A small autoregressive pixel model, trained from scratch: 20-pixel images, 41.6 epochs.
Rows from block 4 of a small autoregressive pixel model, named by matrix and row number. Rows with one number belong to one neuron. Each number is 500 + 50 x the weight over its row's rms, rounded and kept within 0 to 999. All counts start at 0. Numbers have three digits each.
Before each neuron's rows are labels from the 100 images, of 14976, where the neuron reaches its highest value: "top examples" is what is common among them. Only what is clearly more common there than usual is listed. The data: stained colorectal tissue patches (NCT-CRC-HE-100K).
# fc1: MLP up (model.blocks.4.mlp.fc1.weight, 1024x256), inputs 0-127
# fc2: MLP down (model.blocks.4.mlp.fc2.weight, 256x1024, transposed), outputs 0-127

top examples: tissue: mucus
fc1.559:405471444531465504427557566471485565511496500449509551505523490544584548563538447566427492483460500491467508542509513486431548542458475495564558464569455492438442478422455454462531524477463489445510475467463445478571459581421482484431515528581422492413445487487498552496465526620512548476537596487535492518523445494564523469478598519481517555436522490550622602565490531535604535371519
fc2.559:631486628509477549550475473515501481614458498407534478448530543527551470476514581448526499443559456495499529471546463522522566489431500502516467606544414542442418562583501434504605501461515516532472509518402594479377528414534489557500571551392600525556534455524555526439557438423475467456550418523486596499495537545479490556533531446495496471491460507495496533440493553453528494444495

top examples: tissue: tumour epithelium
fc1.8:539548435419498461540494505476533472445524460384498479410523414495488566541476601425479533526526508588455498516480549535497482530401534448415581474415519458522469527569446501489436477471501586576488482613542471511481378497522553429480506505466471527458524482492480537555487547545495567466434480470415520477546493568452383494517563536546501480532474544537534525429597479613480444499439
fc2.8:496512532447548512446394475490443608528484402543489479515502521579593609527534537417567489618489468489515487565524508421655558532541412525509438489514434458476498425409530614480411483448586484489409450520447457434468460468456478430568370528566521467583525393531516475449457493418523549518533454515488501586462538485559512511501583451511570477485555501502488489570516535524464572529541

top examples: tissue: tumour epithelium
fc1.6:455507512561426543371475430539517612620506438431421460551528504526466493477590448514492481552567512524504505623530534373498493435484489493447545578500514536385462560570573575528583463534533471514437646463482475435528467400489486495492426526460528466548583464452500466579521511481574499480480482542424510549385500532554452543514435463519491442492480488544497619511556526569473554466513
fc2.6:452483535530503503561533553414552509555599603541481496462447440480488423490477495471583464502517463480479525499475514520528476543533429621552487576471537458545515477445446488381575551533542515468538418505531447449496516514605447507610572508562479507362482525477446497572503503526535524494391433459564429508481513450563537518509451500520501600515500505457496453505523452464512494481518

top examples: tissue: smooth muscle
fc1.64:465533466584476523467440456515546578445506428515545532554506545457588553446516486514490470529427535499531538519484514508532496449524504455500495496432507452533582521455535435567558480614609466586455407438477495590425459500633467477492490477487420527534504546585579422458522486467494504620511467499569461494519480459490485561553476486503511505507404574471555581470522601539432500504382
fc2.64:478525418470518473466487510529495495520478522501529523462401499535376386487425487531500535415443431446497440489505513509477435544578517429481498447459497449552468428566518473556502468474543509414534461525475518486593557543464558564551519504422473509551480421520415438568541501477576525506517543416517488475520544547537499487515580472421418480499585510558408416482421556497510556521483

top examples: tissue: mucus
fc1.528:553583530522424499479500531566520511436472449500497453467548399462580524623585496548433533547479416474543534480433487469523487531448498514543533431493574471529423409494496604522565439474583530542508487515485561548570435561456500490434490500576548457491539446536463377504467414501568461490566466435379459462440458537444629414460485533429510504515533498583536489603567521473546553558576
fc2.528:513463484491536431441455432419544462519512496441451487535520505550498485543486540528461518392420508426545508511475410373479508551517535424475553485492496458522539476520466463491554530586485485458519500486538487484492611503502544468549573522412435419501522402566575487429495599492547525521485525545611586568549543505510496479428546542519520564444495559541470474464486448518626609448455

top examples: tissue: tumour epithelium
fc1.285:491501497476500490453492532559519476559496365511460490476558529444429470536465506461503553573555458453505545538483399567657593554436527529539554523538561481487501529479508507422638496531473491518529492534597428519556537516429528408531621438449447423469553455482461523514522426537520543534484439513453477456524531494521534487473496567455528447580529488545496560503492495463558500457510
fc2.285:542562513397433555551433453576442422429528533583584477499477439504466541543503497467466423528478510574425554461522581422526442488369483475504463559487552472522548497442413562453478415551510466499452505480531476567548530462514432524567421437533556600464472487503514440514466561486541431528475501495483512592432548563447482572545521536501481547484487445484506534526415556568477467498482

top examples: tissue: lymphocytes
fc1.49:437528467564505516497408445490445514502605536475539587488536485535510529518457444421474549457471461552492479453517422566451481464452488453410452636532537501538502476455559504488391482496528543521481466491498444479510518477562460532525574509507509510483435511555464484488453474534442483534488477432616426543614557571511473357559580531491526554528455532612543497534489511568535511476392
fc2.49:528502511446474495496442468394520416535491539586393498484544500509542459520417508555510436473549551533575485484545509509484459538478476413474536378552574530490499565441508451516507468556463424509449512465517444480531596457451467500460407481567452452517523555539553551543512494512511503593513461507523457463581495430535456460494474535447566399486429547492555466483488412523534567520406

top examples: tissue: debris
fc1.67:496452517456598500501462439565501532502564529489547465605499469483462603576559474464565534481535458519524490526470471477583515522574435482451595406573525433502434592520483514492518409555472470528513487434535553539509518491539529493451587447540346512543601616567553525477587441501446505534454519513494456539419471410546568450473446527355431538458507547492480552526534567419472511537580
fc2.67:585541463478501512465506440467483466572475482538482487450398382516436571556451505507466473601542532463514498541490421507634500480505485467484463473479514497541473469581496597459504553518604539496536678511486526577483484565495502484589500524507530473523471442519431535478565560587466502473459469614542522467509455444524513514528522552482559418480509539466449460430383480565528555458507

top examples: tissue: smooth muscle; tissue: cancer-associated stroma
fc1.217:403620493477568475428500502495482516553577459499453524464538561477476480498463461474511546511437622495474492534522474644421596488479544478408472440486492534584470584479514477519516512422506547472504525511560480557469502554554525472554457490480478533549394489481527455556499551542518529536461430339370459548501507499465503516475556464500459544561498527514441543453557515546565374439531
fc2.217:435533512509523417457491447557515464481431591534461519519452460484580464508559464592533514464504513553555586496586441463590484500500447538537548477530566432496554401555554405393486492545527447519614506568537485496525492413431483386446573495566423541513509506519556524412484466508472380472413620570484529504556429500563572407444571487541544473466450483545447576416407540503403477579541

top examples: tissue: normal colon mucosa
fc1.647:533496494538473447499562532434475479531559493544446441623560519409594608456489479492503593538470460491480484558468549538488448459545506535538607589584516494500515520467510525466596501558442503583518522524556453604423471558531539510528520473516407492502579464430457536507472531604565538540446506482464505411582488525553549579513502541456515466466543534500418553449569430513570467516571
fc2.647:452492453481515559525547584553567521485473457473459536503506467490407483421510457428493484532538533537499527457520432513498481478498540504534537550541490568408454549469459435606482490459493560507630570492594403486478461567544535487482562504462533453614503598564490435440466562468453553432420434586439453452580562544562440495491505478452481458599530479599562418490499487472472619514487

top examples: tissue: mucus
fc1.32:463418519460502536487514497502454488441508425477503577501462563334574501411537504550580478608469453556379568519459512538455532503534531557553495381517540556551450535469542469554541430481519470505501532447437442436470547544606465520464547470489524436565548417543407530485595491477453394540498458480474477589462482486552434513514494530451573485555467476513443440469511441413522580480487
fc2.32:464474551446586410506540428470514538545481479485488469631610544466537432451519589464527514386518572458501425379543486467547503528513548546580468524474508467425456507483536475459494460397521471568482534416505422540476505474461580446454483492608471470507502504415530509515457551482514505485550528435456560537526517530456540522417371514453434583485461506482449582531468500571467389471464

top examples: tissue: smooth muscle
fc1.412:572377519482417425520467506422460481486544528486469460468421522511506535435503524595591516528618502554528448522421427373497484434458427463485359508440558450503427535546525432500599496528478553524423573383598509514478479527565488473420497451529530503447548426481502548482511495498554414531578442440516526516392483494498415529420547567505466501546444526533551504497583499553445486474491
fc2.412:507501491451518482527414461597469539495474511483456566541446482561558444585549479444477481540511480535532487528520592481547491491598499402478559471451540540552566503454587448462427499438474480422492442563437543527507434430511472493569429572490582525572413574573473533476504501446525406479510550565396553528542424426577441512540562443535482455551449476493444509378456523468533531487505

top examples: tissue: lymphocytes
fc1.259:481481497573401614501500513439475515469544568563501551562513509361528514484520518465595444538464474469432552480461509556470510518480555532570491522435514462499575562440480512581497484523479487493463510612443454555534557589433512481470599503504420533391510530493523489557425531509406485541550487477452548468434544488435507454504488443481513591453486482617472582504420490512472594505455
fc2.259:448536436475501433485506462455628388428446515478526435509536557407523592505588516573486557422565502495497489503561515531533479379395473523511441427486441461528483462416500490411489555535491415517519533529596480491507419408545628478483467536463458449520541518561537503568553514516539534512611455433592451512548451399488473558511450484585556484483545533567590508463494530428535462551451

top examples: tissue: debris; tissue: lymphocytes
fc1.107:471517421426510484444548507444480506500528509491540483434455454459406546410426525470372513479409512454483446490492599448450463502504533500445502544471530496509525472511526535497592390388533558599466450527515458529556571486500481426585560429443529326556598422526596500492414527436500574521416510565459473493494425473528472508395543477414560489449392548523469408511515473519542471514515
fc2.107:548507514444532520558489585494553471480529521489553459491507462505531525593533564533588451460410450525453551460521452419542511542540462426554425467467489527400479576442603480584521421546612516492397505475524560552413537502481487478533409478539524587546514446538435461508518500585467515482560529475547442480446504591538508427520559376542439520552468535419494476484436530502472523512499

top examples: tissue: tumour epithelium; tissue: normal colon mucosa
fc1.354:438477510441513502545498530603495516496449455471522619483588464473563511556444558467498486584514558587480574440561518472507626470488518511448556525526482516436412494515408572553524534539508533546519464550544470462527405486563418455498442493541490475461485522413442495477523534594481517478388442562529567530514367368539401472505515482429485480496504494429544484567493478432450540592533
fc2.354:470395566525513495456507475426561441494545523478487432498460603510500586530432497450608605515502546429511528486516485465543471502473546585447450448471520468548483442498554440481485511403423535473465498434471439530420509433471552518515494503544515521495469558516623593352473570474609477507489491542434444530462550533549459479583502535502468594514522434613477476440459555474502457521533

top examples: tissue: cancer-associated stroma
fc1.660:392403470468513591517503461524521436490544421479455534469434512456479464542538537467524505518512495495504469518511483530481448543580599500469493556453438570568455504519459398556524441543472553536504497452420485506446524465587437554512570426539472489511547509578515445456491419491469521512529487433443522522456381510495495522528464573506572500550481532625481516469531470453533579537504
fc2.660:558455502455530457546370490447497557579551462529423441576464528504478485499507410448492533471506483444549480498420488512458510471583541414474427537438412488515533470535503517550463427489538569437484507446483512511487555481478539462456566504515468508420486503422602513526495523501478472491495411560425413519511464460494484542507498517510544446494655505474488521460473463469583535506554

top examples: tissue: lymphocytes; tissue: normal colon mucosa
fc1.202:527488592564439424454422467464514504365498493526470613452454435475443488498472460529517532578503424526565450604461502596539560391554426436461491511507556507495512576452409507391499389561489485513545535543535429515517542540505542532493438449531467464502483542506442493372459450595470536500529501546564562441542537505586521458489479497511557505469545542482521508490510517418443430482492
fc2.202:523499546541459553595504428475578409518548605452498478486562498576496534550468506533345407447452458509506417452628465446447489471549489453501496502441517528506564452507607542476523520427482508578542430513474496476603484592451461479503544517375456452473514499556574481517534510463479481447436532483535492527509509440551540526475517490508484507478511538575413553525435569419489516444539

top examples: tissue: normal colon mucosa
fc1.538:588516473488499550536535540529461478461476377583591452512492585469515555581542405558477437644465443600504517503509513534513500425543569440534495432512499534406500528436511539491488549526477540508537547466537489490481483483553627488483479418529463530496400477476570512587436474508498576442469567425596562439429435452579515518563538536587460515572434578503474539464583479407538578522485
fc2.538:517520481428483479377491579416474571505477547463579507512519439587564493458491552576654405521507449469559463520497516472490440460471525496481555586521438493418525499553493550475397481608502508520555477520481477520560557500534434486501513642512402534516542510529508496436437482514511438538514542584546478555571499599460509476527454501519562559470466528481466492516427461600500517562552

top examples: tissue: smooth muscle
fc1.686:575543485542435523433529551529568497385484512526506475544469418540533488413534431374595483594571566569583499489451501494538516501563549487466592504545520496590480538459532417500602555528542457563543455557423527485464465528505488453527502441438454558464499521424501504478544506545584504455476495449568459478515431351476525484457465485493515483500426382482502462479524510557509485431519
fc2.686:490426484509574468367496380582452525542563516547479527451585547381476461555438532564491477455544484571520517523597567512409492422592516514527584564532472506384595523515432434464480475530477490497490528551522483498571500478492460560460538485431560555442488526485501504608419647519453469505446514550464488428485538567356574509495518600590497411468494478481443421447449535514432459511539

top examples: tissue: debris
fc1.717:432608389430460447437494629523483412425498550629566452466484586546492537550480497461469518484428511517409597543480449486510420579504495616480437415495512453540443548471562495476512505461558516518456512563453514436492574435460490460447434440531464498498572458540543426550512472554483521538562518425500474497577496533464505573460412505386492542430594516501463578523457463496594473505527
fc2.717:532524550551557568575547502445511510474513468513482500528509482568532569434443457502526493488478478518623508365434496438376492471462554413427490547447537607468435495548506474399515536448508481530577489572489568476609522545522518483516545576515538551502484546534520444485596551404589643471449502529515515556454460465481485490456495448556555516445485495524452579444455555553472512540471

top examples: tissue: mucus
fc1.661:566432529533367577453548574559454522551524494550515619509501454505477502490438487452506568512555498473507525528504551514474461544474538481460525440426540449429466506467529509433536460445495526527456513463449470464449542532548491459414479408481508424486453535495478459504481474502503573387415457549470501487606498370504530512394449530475505457534489411504453485526517448465505569518537
fc2.661:565556521473448578569402499472487462489530529525526519472642510515530450484573461529528511460474509474554431461434544502484475573579487405518545510433482471555512533573575478472472489474541540465610622461581489563563495583519485443511480529555517557448511412568537518482476470513555553490458598521543587443417536523521453571535522440488527445443520529483500497506395568564484569515515

top examples: tissue: lymphocytes; tissue: mucus
fc1.475:413512364520504585442485410530412506476580508559573418546505422524483488571534584455421503558503514489505572481486481430516448466547476544518492533450550507497402488441489497511526501539603475522564503539408486506548486530572493468635531512470517640565547464564515494542436480499511428445447524442504479508413490513471444500443442512446541565459449508478566597497534463468480541536516
fc2.475:449511528492537500491547527538455456507549513478421455429552511543493511602546454485528562513565494568436439486415505563412461467562500571476431512518566561446575491491457505479607535508483508517464445488501453483475404529483601514427502464519490475467425464475512498530505403464484582512548468600493539552458538494451564492526470445497489482599466488453472435537455412517496405406528

top examples: tissue: normal colon mucosa
fc1.448:472472541474476452462456490597494510472559518494467439413501508451494437492569444520591476580497494573585453438530469491478533428462416478454468461496561527486423539547414498546663459493510436493447464533491613516557498538469471459413510445474430491376550528473489525542415506481473492400505486408491427511486490574514526492517479636471504563510556527481558544481534454515493447375424
fc2.448:579489506498441497489528453449554481456549539548587479429552520486465511462590493538443547452505501480477492540449438456593530534581377521517543531581497495477546479537545514477548411516496530505449413420487512468547527434597502517509528514470453596427536499531561428424548588474530502503609555498445550446523531494499551452462589486501540423494476494483497384468535583520461469550474

top examples: tissue: mucus
fc1.512:535503499462498598462441495602425589541570582501453490518560500412443447551568483445446476434481567485572459501516538448489522573441436545441578485449448511509606479512440382539470517485573557491432463577487405545475530467553503471532483397508416426510497456561459545491437551468458501511508480554521427473491545489534523514528526544476422498538535495513453429518548552475552497472482
fc2.512:474458475564523526574564492419497459479551545477567513530548502598490499496460459521457516507576547538605465436530442502525456501489519487565428503501375406491440465490388573441596494504532503382483522500565461524506503475549466472476481521509534552475431528428444484394542498556533511577508476456521506422583467489567535499387372464512504532482548486412522460476512540478523435428587

top examples: tissue: mucus
fc1.749:558463503431533582488480532585468514499570536507443517585520543505449524505449467495503568459483506468482509508539581330440565549460589546457618522436491480459468524470511476545488553436537482512480459528430449493570584385523510548585421559614350500533545492578458410524435458478511477539508484514487480405405446535486475480586570528474483545535544486548397480527546543474395598495556
fc2.749:501523520363535489511615565542518522559482381410535525455509522510489527470454457545474504457456595559477486507508494544419525485471543492473406425523434437481548492509444470575408479473469509480551529455374532486527512362497448515549515453454491446562493494455452533458562489504510497515496458530528452442510547530521504539438414459458544517473527537510560457467424454423491483395549

top examples: tissue: smooth muscle
fc1.471:481481443480512436426538420459580494518459485423508506422509592538501529460487373542539500493547492507453444449507601519436615508445446598461486584522534572519506515485451404473526474458516571475516509490512402466454479564483461586471504465494509530492468412528442388542489573482369547478545529504524544511402525490471515539595452520490518494482509462412535462445537508447529448496528
fc2.471:555504469421397458491483412482445471490491509524517469557461463435412569515463566434439468489455471535463511494435428507473538484418472413557464548415502526441536493554502367492423492490534525513468539517489457541454524499488556506505518448549494525511439485555397518529493477524601557583614613517509452597556434477433508463518477543479584419529520536468607461556423522496493491466453

top examples: tissue: normal colon mucosa
fc1.216:470565543467501461587457540504463501443404506543489530537459489514491524405487523530482474460419554429585493468528479556477545464519543555430523476455471435507476510520535489528481443425566593540499510498482538543566515486482485428486500433454550505508484489421539472450519506515424516425516394593429481480380545460573417600491496454583422578536439363454530555519542512492547457466529
fc2.216:468423585465434446425553472484407406516453578520520512494424453399438553458521560488484484512486526516563550483435471457529513527505445543441495389464454574535504372495545424454409498501509512413475460527481483550632479498478524535481533575416516447565459573493418488545463512428500499473491490538549449437452485491433608497514463566532465462400538536556500434578568498546530571543452

top examples: tissue: smooth muscle
fc1.536:487420516512477525516488566497466531511537569463503623471558485495506495440504458527538532498543476509491484478515534471543530539495423485567451481347506476461496479544490434534597536452515541436442476467504528544541583424482579511432443503446488504500558524658402481504482531469441548582492547474506537489455538412462551454513412457467417511468555651563529405559546422574485531545510
fc2.536:512567523387438466498462518490482545441435542527464467485545586464453541479470601435497444523540592489477449512490545485453429483412513426465522437493460566431608558438480440480548470503426530461569471492556474546446502442574515546506518489492469469400497463443522466504443546433494504457564529555574425452523484406559430424471506509438519511592576434519499416580531566501469501486538

top examples: tissue: mucus
fc1.294:525498437427537441480530494458620509475515457480454498487520590573477468539599497441428611432522617456448488519529469528511513439493403566491437513506498453481449543523583502543466436487485427471434455426505551517461503557472438458539438601412508476489482501525481496501480479597467458526510421448496526449415534476442450516481461497387556445513435436555596461443576606474539525499486
fc2.294:447477508497498528503417554524536443451606532461513429457459568490541533465546585395491474510497481443538536506465591481490511557416563469466523572563417553506611445497498500459514639527448485515535468528449493510479511521467507498565494581521531547475510470508559514567494473422506407444468460511488542527543499444455611594472539509526510457510550503517546481490420457581487506420555

top examples: tissue: tumour epithelium; tissue: normal colon mucosa
fc1.552:538478472584455554529462435477501515536578513490500478433548498502572556544505451477433469551492550475569455429463519512523572501500428540490499499427586377502517514495467557507476463428480545478477650532521458471548495470489452498469521535425439478517512454496545545486464565508467534488536440518521449452543495434496424450493442445525442487473438500448471500439483471438579551498452
fc2.552:529562492562552647481544531473467532517482484515461420447443491453512469482589537559561543533454468490480526472484518395505504494561504413559476495480446526536543463487529502509535544543499458482539477448410584471533481547541464494570537500499578524579554513471533493451482565447447463555462494462546473420518373572499489438542549468534549562464540452568456405432525382575525493499585

top examples: tissue: mucus; tissue: normal colon mucosa
fc1.68:469473443475461414454348466546425477501498497510524542392496480427363455541481489548571539473517514531499480572488480443539505444544404475522544504511423463424505471464546529453602504442571535482384437477562458454497519455537506536512497591533408556495503505523560544543464442499441475403480484402582449514495590438488487512428607503398533503516446465437419470496609443489573508496461
fc2.68:511570550512477506375526549523497517448499582478514416552512566541430513568515540410492498458518568452557509392498470528502464418513486506456459524480568475456457466553470439549564547557496490400437427455576583546525476567579541483617517533535446531467480553428586568392503563466566488459440532538480540459470362512474512487474464451412453438563463441435486550512407555415460434525448

top examples: tissue: smooth muscle
fc1.560:495506452570415507415506573521538547525434492574450546451561454487465558513548500528553531456519471514483546536490479490491471506528564394516496518534530535521403450506489476633465520487503466597465509483432491503517577500557472424434475456530444472539613454523558457518471534416536442445524349456585462457511442475482428468517552587520523531509532546391521420529545573508495552508534
fc2.560:479514435512464454476524566480505466498515563561521533509486581510530388459446511582532498513411431467436529506469489511501581407401512455508528493438552544457503543514524505465531471500553547531403387549524440511574453565440435496465511542409516434505451517452603608411552424379498536603455516461496502477464510490457517515479487536392464469506562504479475564535429597549506449500518

top examples: tissue: mucus
fc1.453:547539686457520509487497520434506495487553511442546496478465545529455555476494400497501481464490560471491418592601436444457527453504384456476526421595534477504458483463485558473504473559563488563431467502500516526436486518538597453556488465463520498457443450539520524455549512534520432481595532531495534465511523465480563535390495476420510453564507529558602529498521485493560610481504
fc2.453:490514357495452499482451495444515473464456556507398462448502460532518529498496500497533489490619492574583478560514550476536480513406571442480519465455539464549494447547563537414490487443507476423496478376451515415518512527506515528522412455483502410516556520492407557569472492453499457458493482508562515450477439528580517435526497495520493517410549505486486470482530503479507560473562

top examples: tissue: normal colon mucosa; tissue: smooth muscle
fc1.359:548553506408499474486467483429508362543483395502463376486470509489633476463544507532509613505476493510647528539404447472526484524541468578553401599528479529553451442506551498512547539546503473497588538518493485440519507461443491525463495472508411546538514456464515388500467536545410593520536509521464567454508517498494452504528495492488462455540519448509492547496578461602492479476432
fc2.359:537539400453548483491477451491422524509488540427507511570505516440532575570451465529576526574521478454524457522499457606577493541563430555512571378526524573424558548495516594541581536509454604363581448583396508519500444451550445440464471487408517448491502581543483531496475510453463436433419489474472541437503470504565460492474513488479533568526544458527452420505489454493605500477545

top examples: tissue: mucus
fc1.161:486487506388495536486409498443453542471491577441534468530572465485405536547500466514505481529469408517501428522334486525539510543374508613471501449433422459511439479421408480570465535430459489603455463460454483397511495518558534569518575503484536501441565548442549511478541479551512574494569529506543513503490535442541524455459422589472498537583416438500492616527496487387525440552474
fc2.161:553538488424428468546467464502499426503506508445497561474482429463535644398423502549460501542584492439543545453569435454553482535478525487525436393544550482554570449565497439487539578480510574477552531484483516518498494518587500466494461568443483500607538453541503504542481452466490544534454463518500438516553441593459494614599485405450422478486482519477484476547490512498547526488499

top examples: tissue: cancer-associated stroma
fc1.558:483523477475519451495398422549439518550535557575503470512540491531562498432599494555535462540519445510500417531550545441559451415455477424546482533555492465532526554436506592533492462541515506529542476523442500478533455510560511589495480434621396522523563520420497499571485535413509484572491514464533510470538427535487540509518493443498519511477468602540466479492496544424495523389524
fc2.558:562512505575524492501591523595574462500520516505469565488513482492479468518515497521488516462475428486417577469566474502525430501459568526549502453534480435494491486440410554412495498485554494558477529589581446486393616460513443526609549356484492451509430499623530586499592604585499525548419539529517510529541538673589476435522564464417578521558541513472508554500542512508470585401507

top examples: tissue: smooth muscle
fc1.442:507474480540484535495444488490502512584541466393484495479414536440595549430493450521516471505525500578435542507479518468488589473452480356531508428436575495527525478569529477549482555424494409523484477482555436426612520503506462521502468545552452481470594521452403454394546457452534479470402393554478480549498446519526628460524528459462568533446439459470537453462622414589417530472472
fc2.442:454515578456400528538510465541518479426504483584468542500469445448500460528480511523472468595571516482551452483515440457567395498445534504450392490562610489505469487436519536433614403490408454491424453477488541564448502500413469469518497504497548521530519544536483478487499518562494531550564487553597541471467565558468452634472520595473537469560508561503517588513501426558499459552557

top examples: tissue: tumour epithelium
fc1.609:468441495439543500544515497549490545516475521487543436579465526562604510414551453552526457554532445506474507502480550503515406589574522478444557447575564411409487496468533474498546516488493567509487501431519497547457432478518502588586476451465528506480507538496468520568437509540474590454426468485501566526522556535477526490467418507440494456583503437490507439587529460422545517552473
fc2.609:458574477592439433486418439539503540452541469487548503513441492579500529525513532494461454498493491499527500612446485433501472626498458476562435502444568569564511467520484421469521417572532455551536501547534508568486429538469575522630450542558491537522515412514449566429535497466474439447427513519453498507584420548460545486548561542430422548431509569477465489415431495478509515430518

top examples: tissue: normal colon mucosa
fc1.298:427450471598567478593510469563494517494530483613477549478455433516519562530466515458461500389490487432499484525583478574506549497485527517485465467500485442512503522468476471429490507521499450513488590491545530359534601518524550433453568480541560499460510516512537430495507386461555463506465432451511554412483411520551526513483396576561522550420540461576500587410490462538509525517514
fc2.298:431469417475425522389570602453458374531456509574527544550476522569485460497376436457500481486430470448537495524506520459532394462511515524496520455429442555541561428461407582558508503513514473464502550444450485548490458504507511438573593565485448497498523542446460525534460490533436478529600517385436535539506430559566511507525505475545524394610435572472445488426507511522503485438535

top examples: tissue: tumour epithelium; tissue: normal colon mucosa
fc1.2:623536561472562490506549475436473519435536359519438571507490474493492632530533477428485543433438393525537530591469510579486462514550443508439431482534490546510454521485514580564569474561500600504487469422445521471558597546534567493513452450471476598479621502492533464433495451581501500411463528535516564524473536346499505489490471515571529514496439505457497502530500453551598451483485
fc2.2:541501595520517605470512440437491521452460549504457504510467440454479510559463516578558433467529518523429556495490433476575473379476510515548553471453499494471577487558503495406459568531538524443402491507416491461445487539405519531549425533511399512609504517457542395531531521475413583560479490476492552439432478526621483499440528528640522420533439475524501504405479554464551549492490

top examples: tissue: tumour epithelium
fc1.132:504455592514518539483452438665426423532550528470537496504558499402514572476407548555520456447508544511483529546481489595462526506475542542519526518447472617440528531441563548587383474477591541548478468488525473516529602402493457484467524415493522562573485484494568479497548500474538498434504364521458519490487435483482499491549471568461425510498468542498499533512445473492478417533473
fc2.132:527519465503500486444563549539444529504539329550506435491451520522492510509439438468413524599497589359525491545506498515479421508514429438434434478483535497459465455552520551569484464568445554430424525559550551514523407538480463485474551537516520517446555452469494461431488428585451341503519506585520510568437607598540462558474537513424472528442541479393560478414464450420455557481505

top examples: tissue: tumour epithelium; tissue: normal colon mucosa; tissue: mucus
fc1.36:436553602447491522567517462566499496411581491501423493483480505413443532567502442464435539451527439547494461457489502494461438518488553519565468455483462520534536587562499457587491425630512513450483499516435539529622495448436553472418522403560501353447533599533504373507548585505485582494604472454463468368419489536520522467435565528475429467429521501554575485478424480461516502493451
fc2.36:571434498441469502443459563508472449502557488476559513526467480571528497557550408523465552524444409549474533523466540450500429545541581469484567446509493464425521428438540511464471448425410456564504384501462458447411548477398505506515626458464478387576462431512413512543449512566552431398454460510535456598564463443443515481479474466524501515459530556598505391521520527529497454556552

top examples: tissue: normal colon mucosa
fc1.724:504404563524451489502539396590464568431517540478424561553500522500596475499453519519583547600519453558506632428510461436470477504491518486529457541538575455454553546505470632445581467549599499538513509436467549499485506576601501500459541503531473489432440591499351512523449472507466559514527580527509423467541463514491540517424462499436493563531578472483463510559548446588644426509403
fc2.724:495545415465466588465460488502512459663535483474546460466493539431491448473548447459435436466501494597630388438526479408437558485543530507488424515529556479435568549442452430541376541608481498427470474543475485415479520529526522566503497453468537505604469537627536484496533540519441602512518444472425484529485520534529466547479500484476470452494490533489452481520556502529448555536565

top examples: tissue: cancer-associated stroma
fc1.584:486567529526466496470390482507414559586408537525526590424459471553515558437468513505545480566407523470534550505519484433469532521454483431479485528591498547425565572467594477594512597476478453520455579457484454601533428471482507561497540508443519506484532549519402511538542524587470454506484473534559554479522513464486498459472523509462566550541476394563501534579578473564474530484478
fc2.584:486539496418481493493556437472433484490502585427443492515498460557595456476521540514480510452485592468580560512439482570568568456479452560515558544457464578516486563588540473469502534423422547582548445535565526552477575528579504506560385484488430524457411493539466452602513536452495474523463544548540512534491442571522501447588474458391484448511526546542483487470416489511404458535525

top examples: tissue: mucus
fc1.185:545512620448497542557498435541564465465482472590496493479489439499522607524469488534439528565608564469550470495514413435469442456510472546532524564402501460426505432500541417440523465474497497560537568472528476452535428460515513508511508503492483407459546496465483446613480561492408566529475547481465485433590503543582471498486474554498574536482456557529450574463454479484509481484548
fc2.185:542520448599343485524459525494508507535460517573547443538519544465467563583498471491488482501474442524433544474499522415451563492458478519458522544569426488500435461675514581606521471501473465500502480532464543613555462541529467517552532543523431567560486547454549566510538472507533365421441521513566477488390471465441529432547446410532449434441483511544508488513515585481460466428575

top examples: tissue: smooth muscle
fc1.265:516514608523528468471550428460411496492468440515519479505453475437464513560554564549512508493559426454539373464467549578478533497569526493484393530512486529386421546480564507533603627524515476498486557546442500417426446490473604611372469451529476532455490587553511502451481505392472519529455547541507464522464563493528423425450500524512442488476494548553478560447518464493494424551494
fc2.265:482441590520535467407427488517549526453539533474487548450470510508471444513479487550496473501458484428490529417470529431505524500546484448515483522566456512498410440388572495466521472527500516556554528534538491556405519483499548559573410513452474400463469499463508452391504634507517475499558521550482639527459438544506493523607529507462555463523535500483514543484457502456515471513461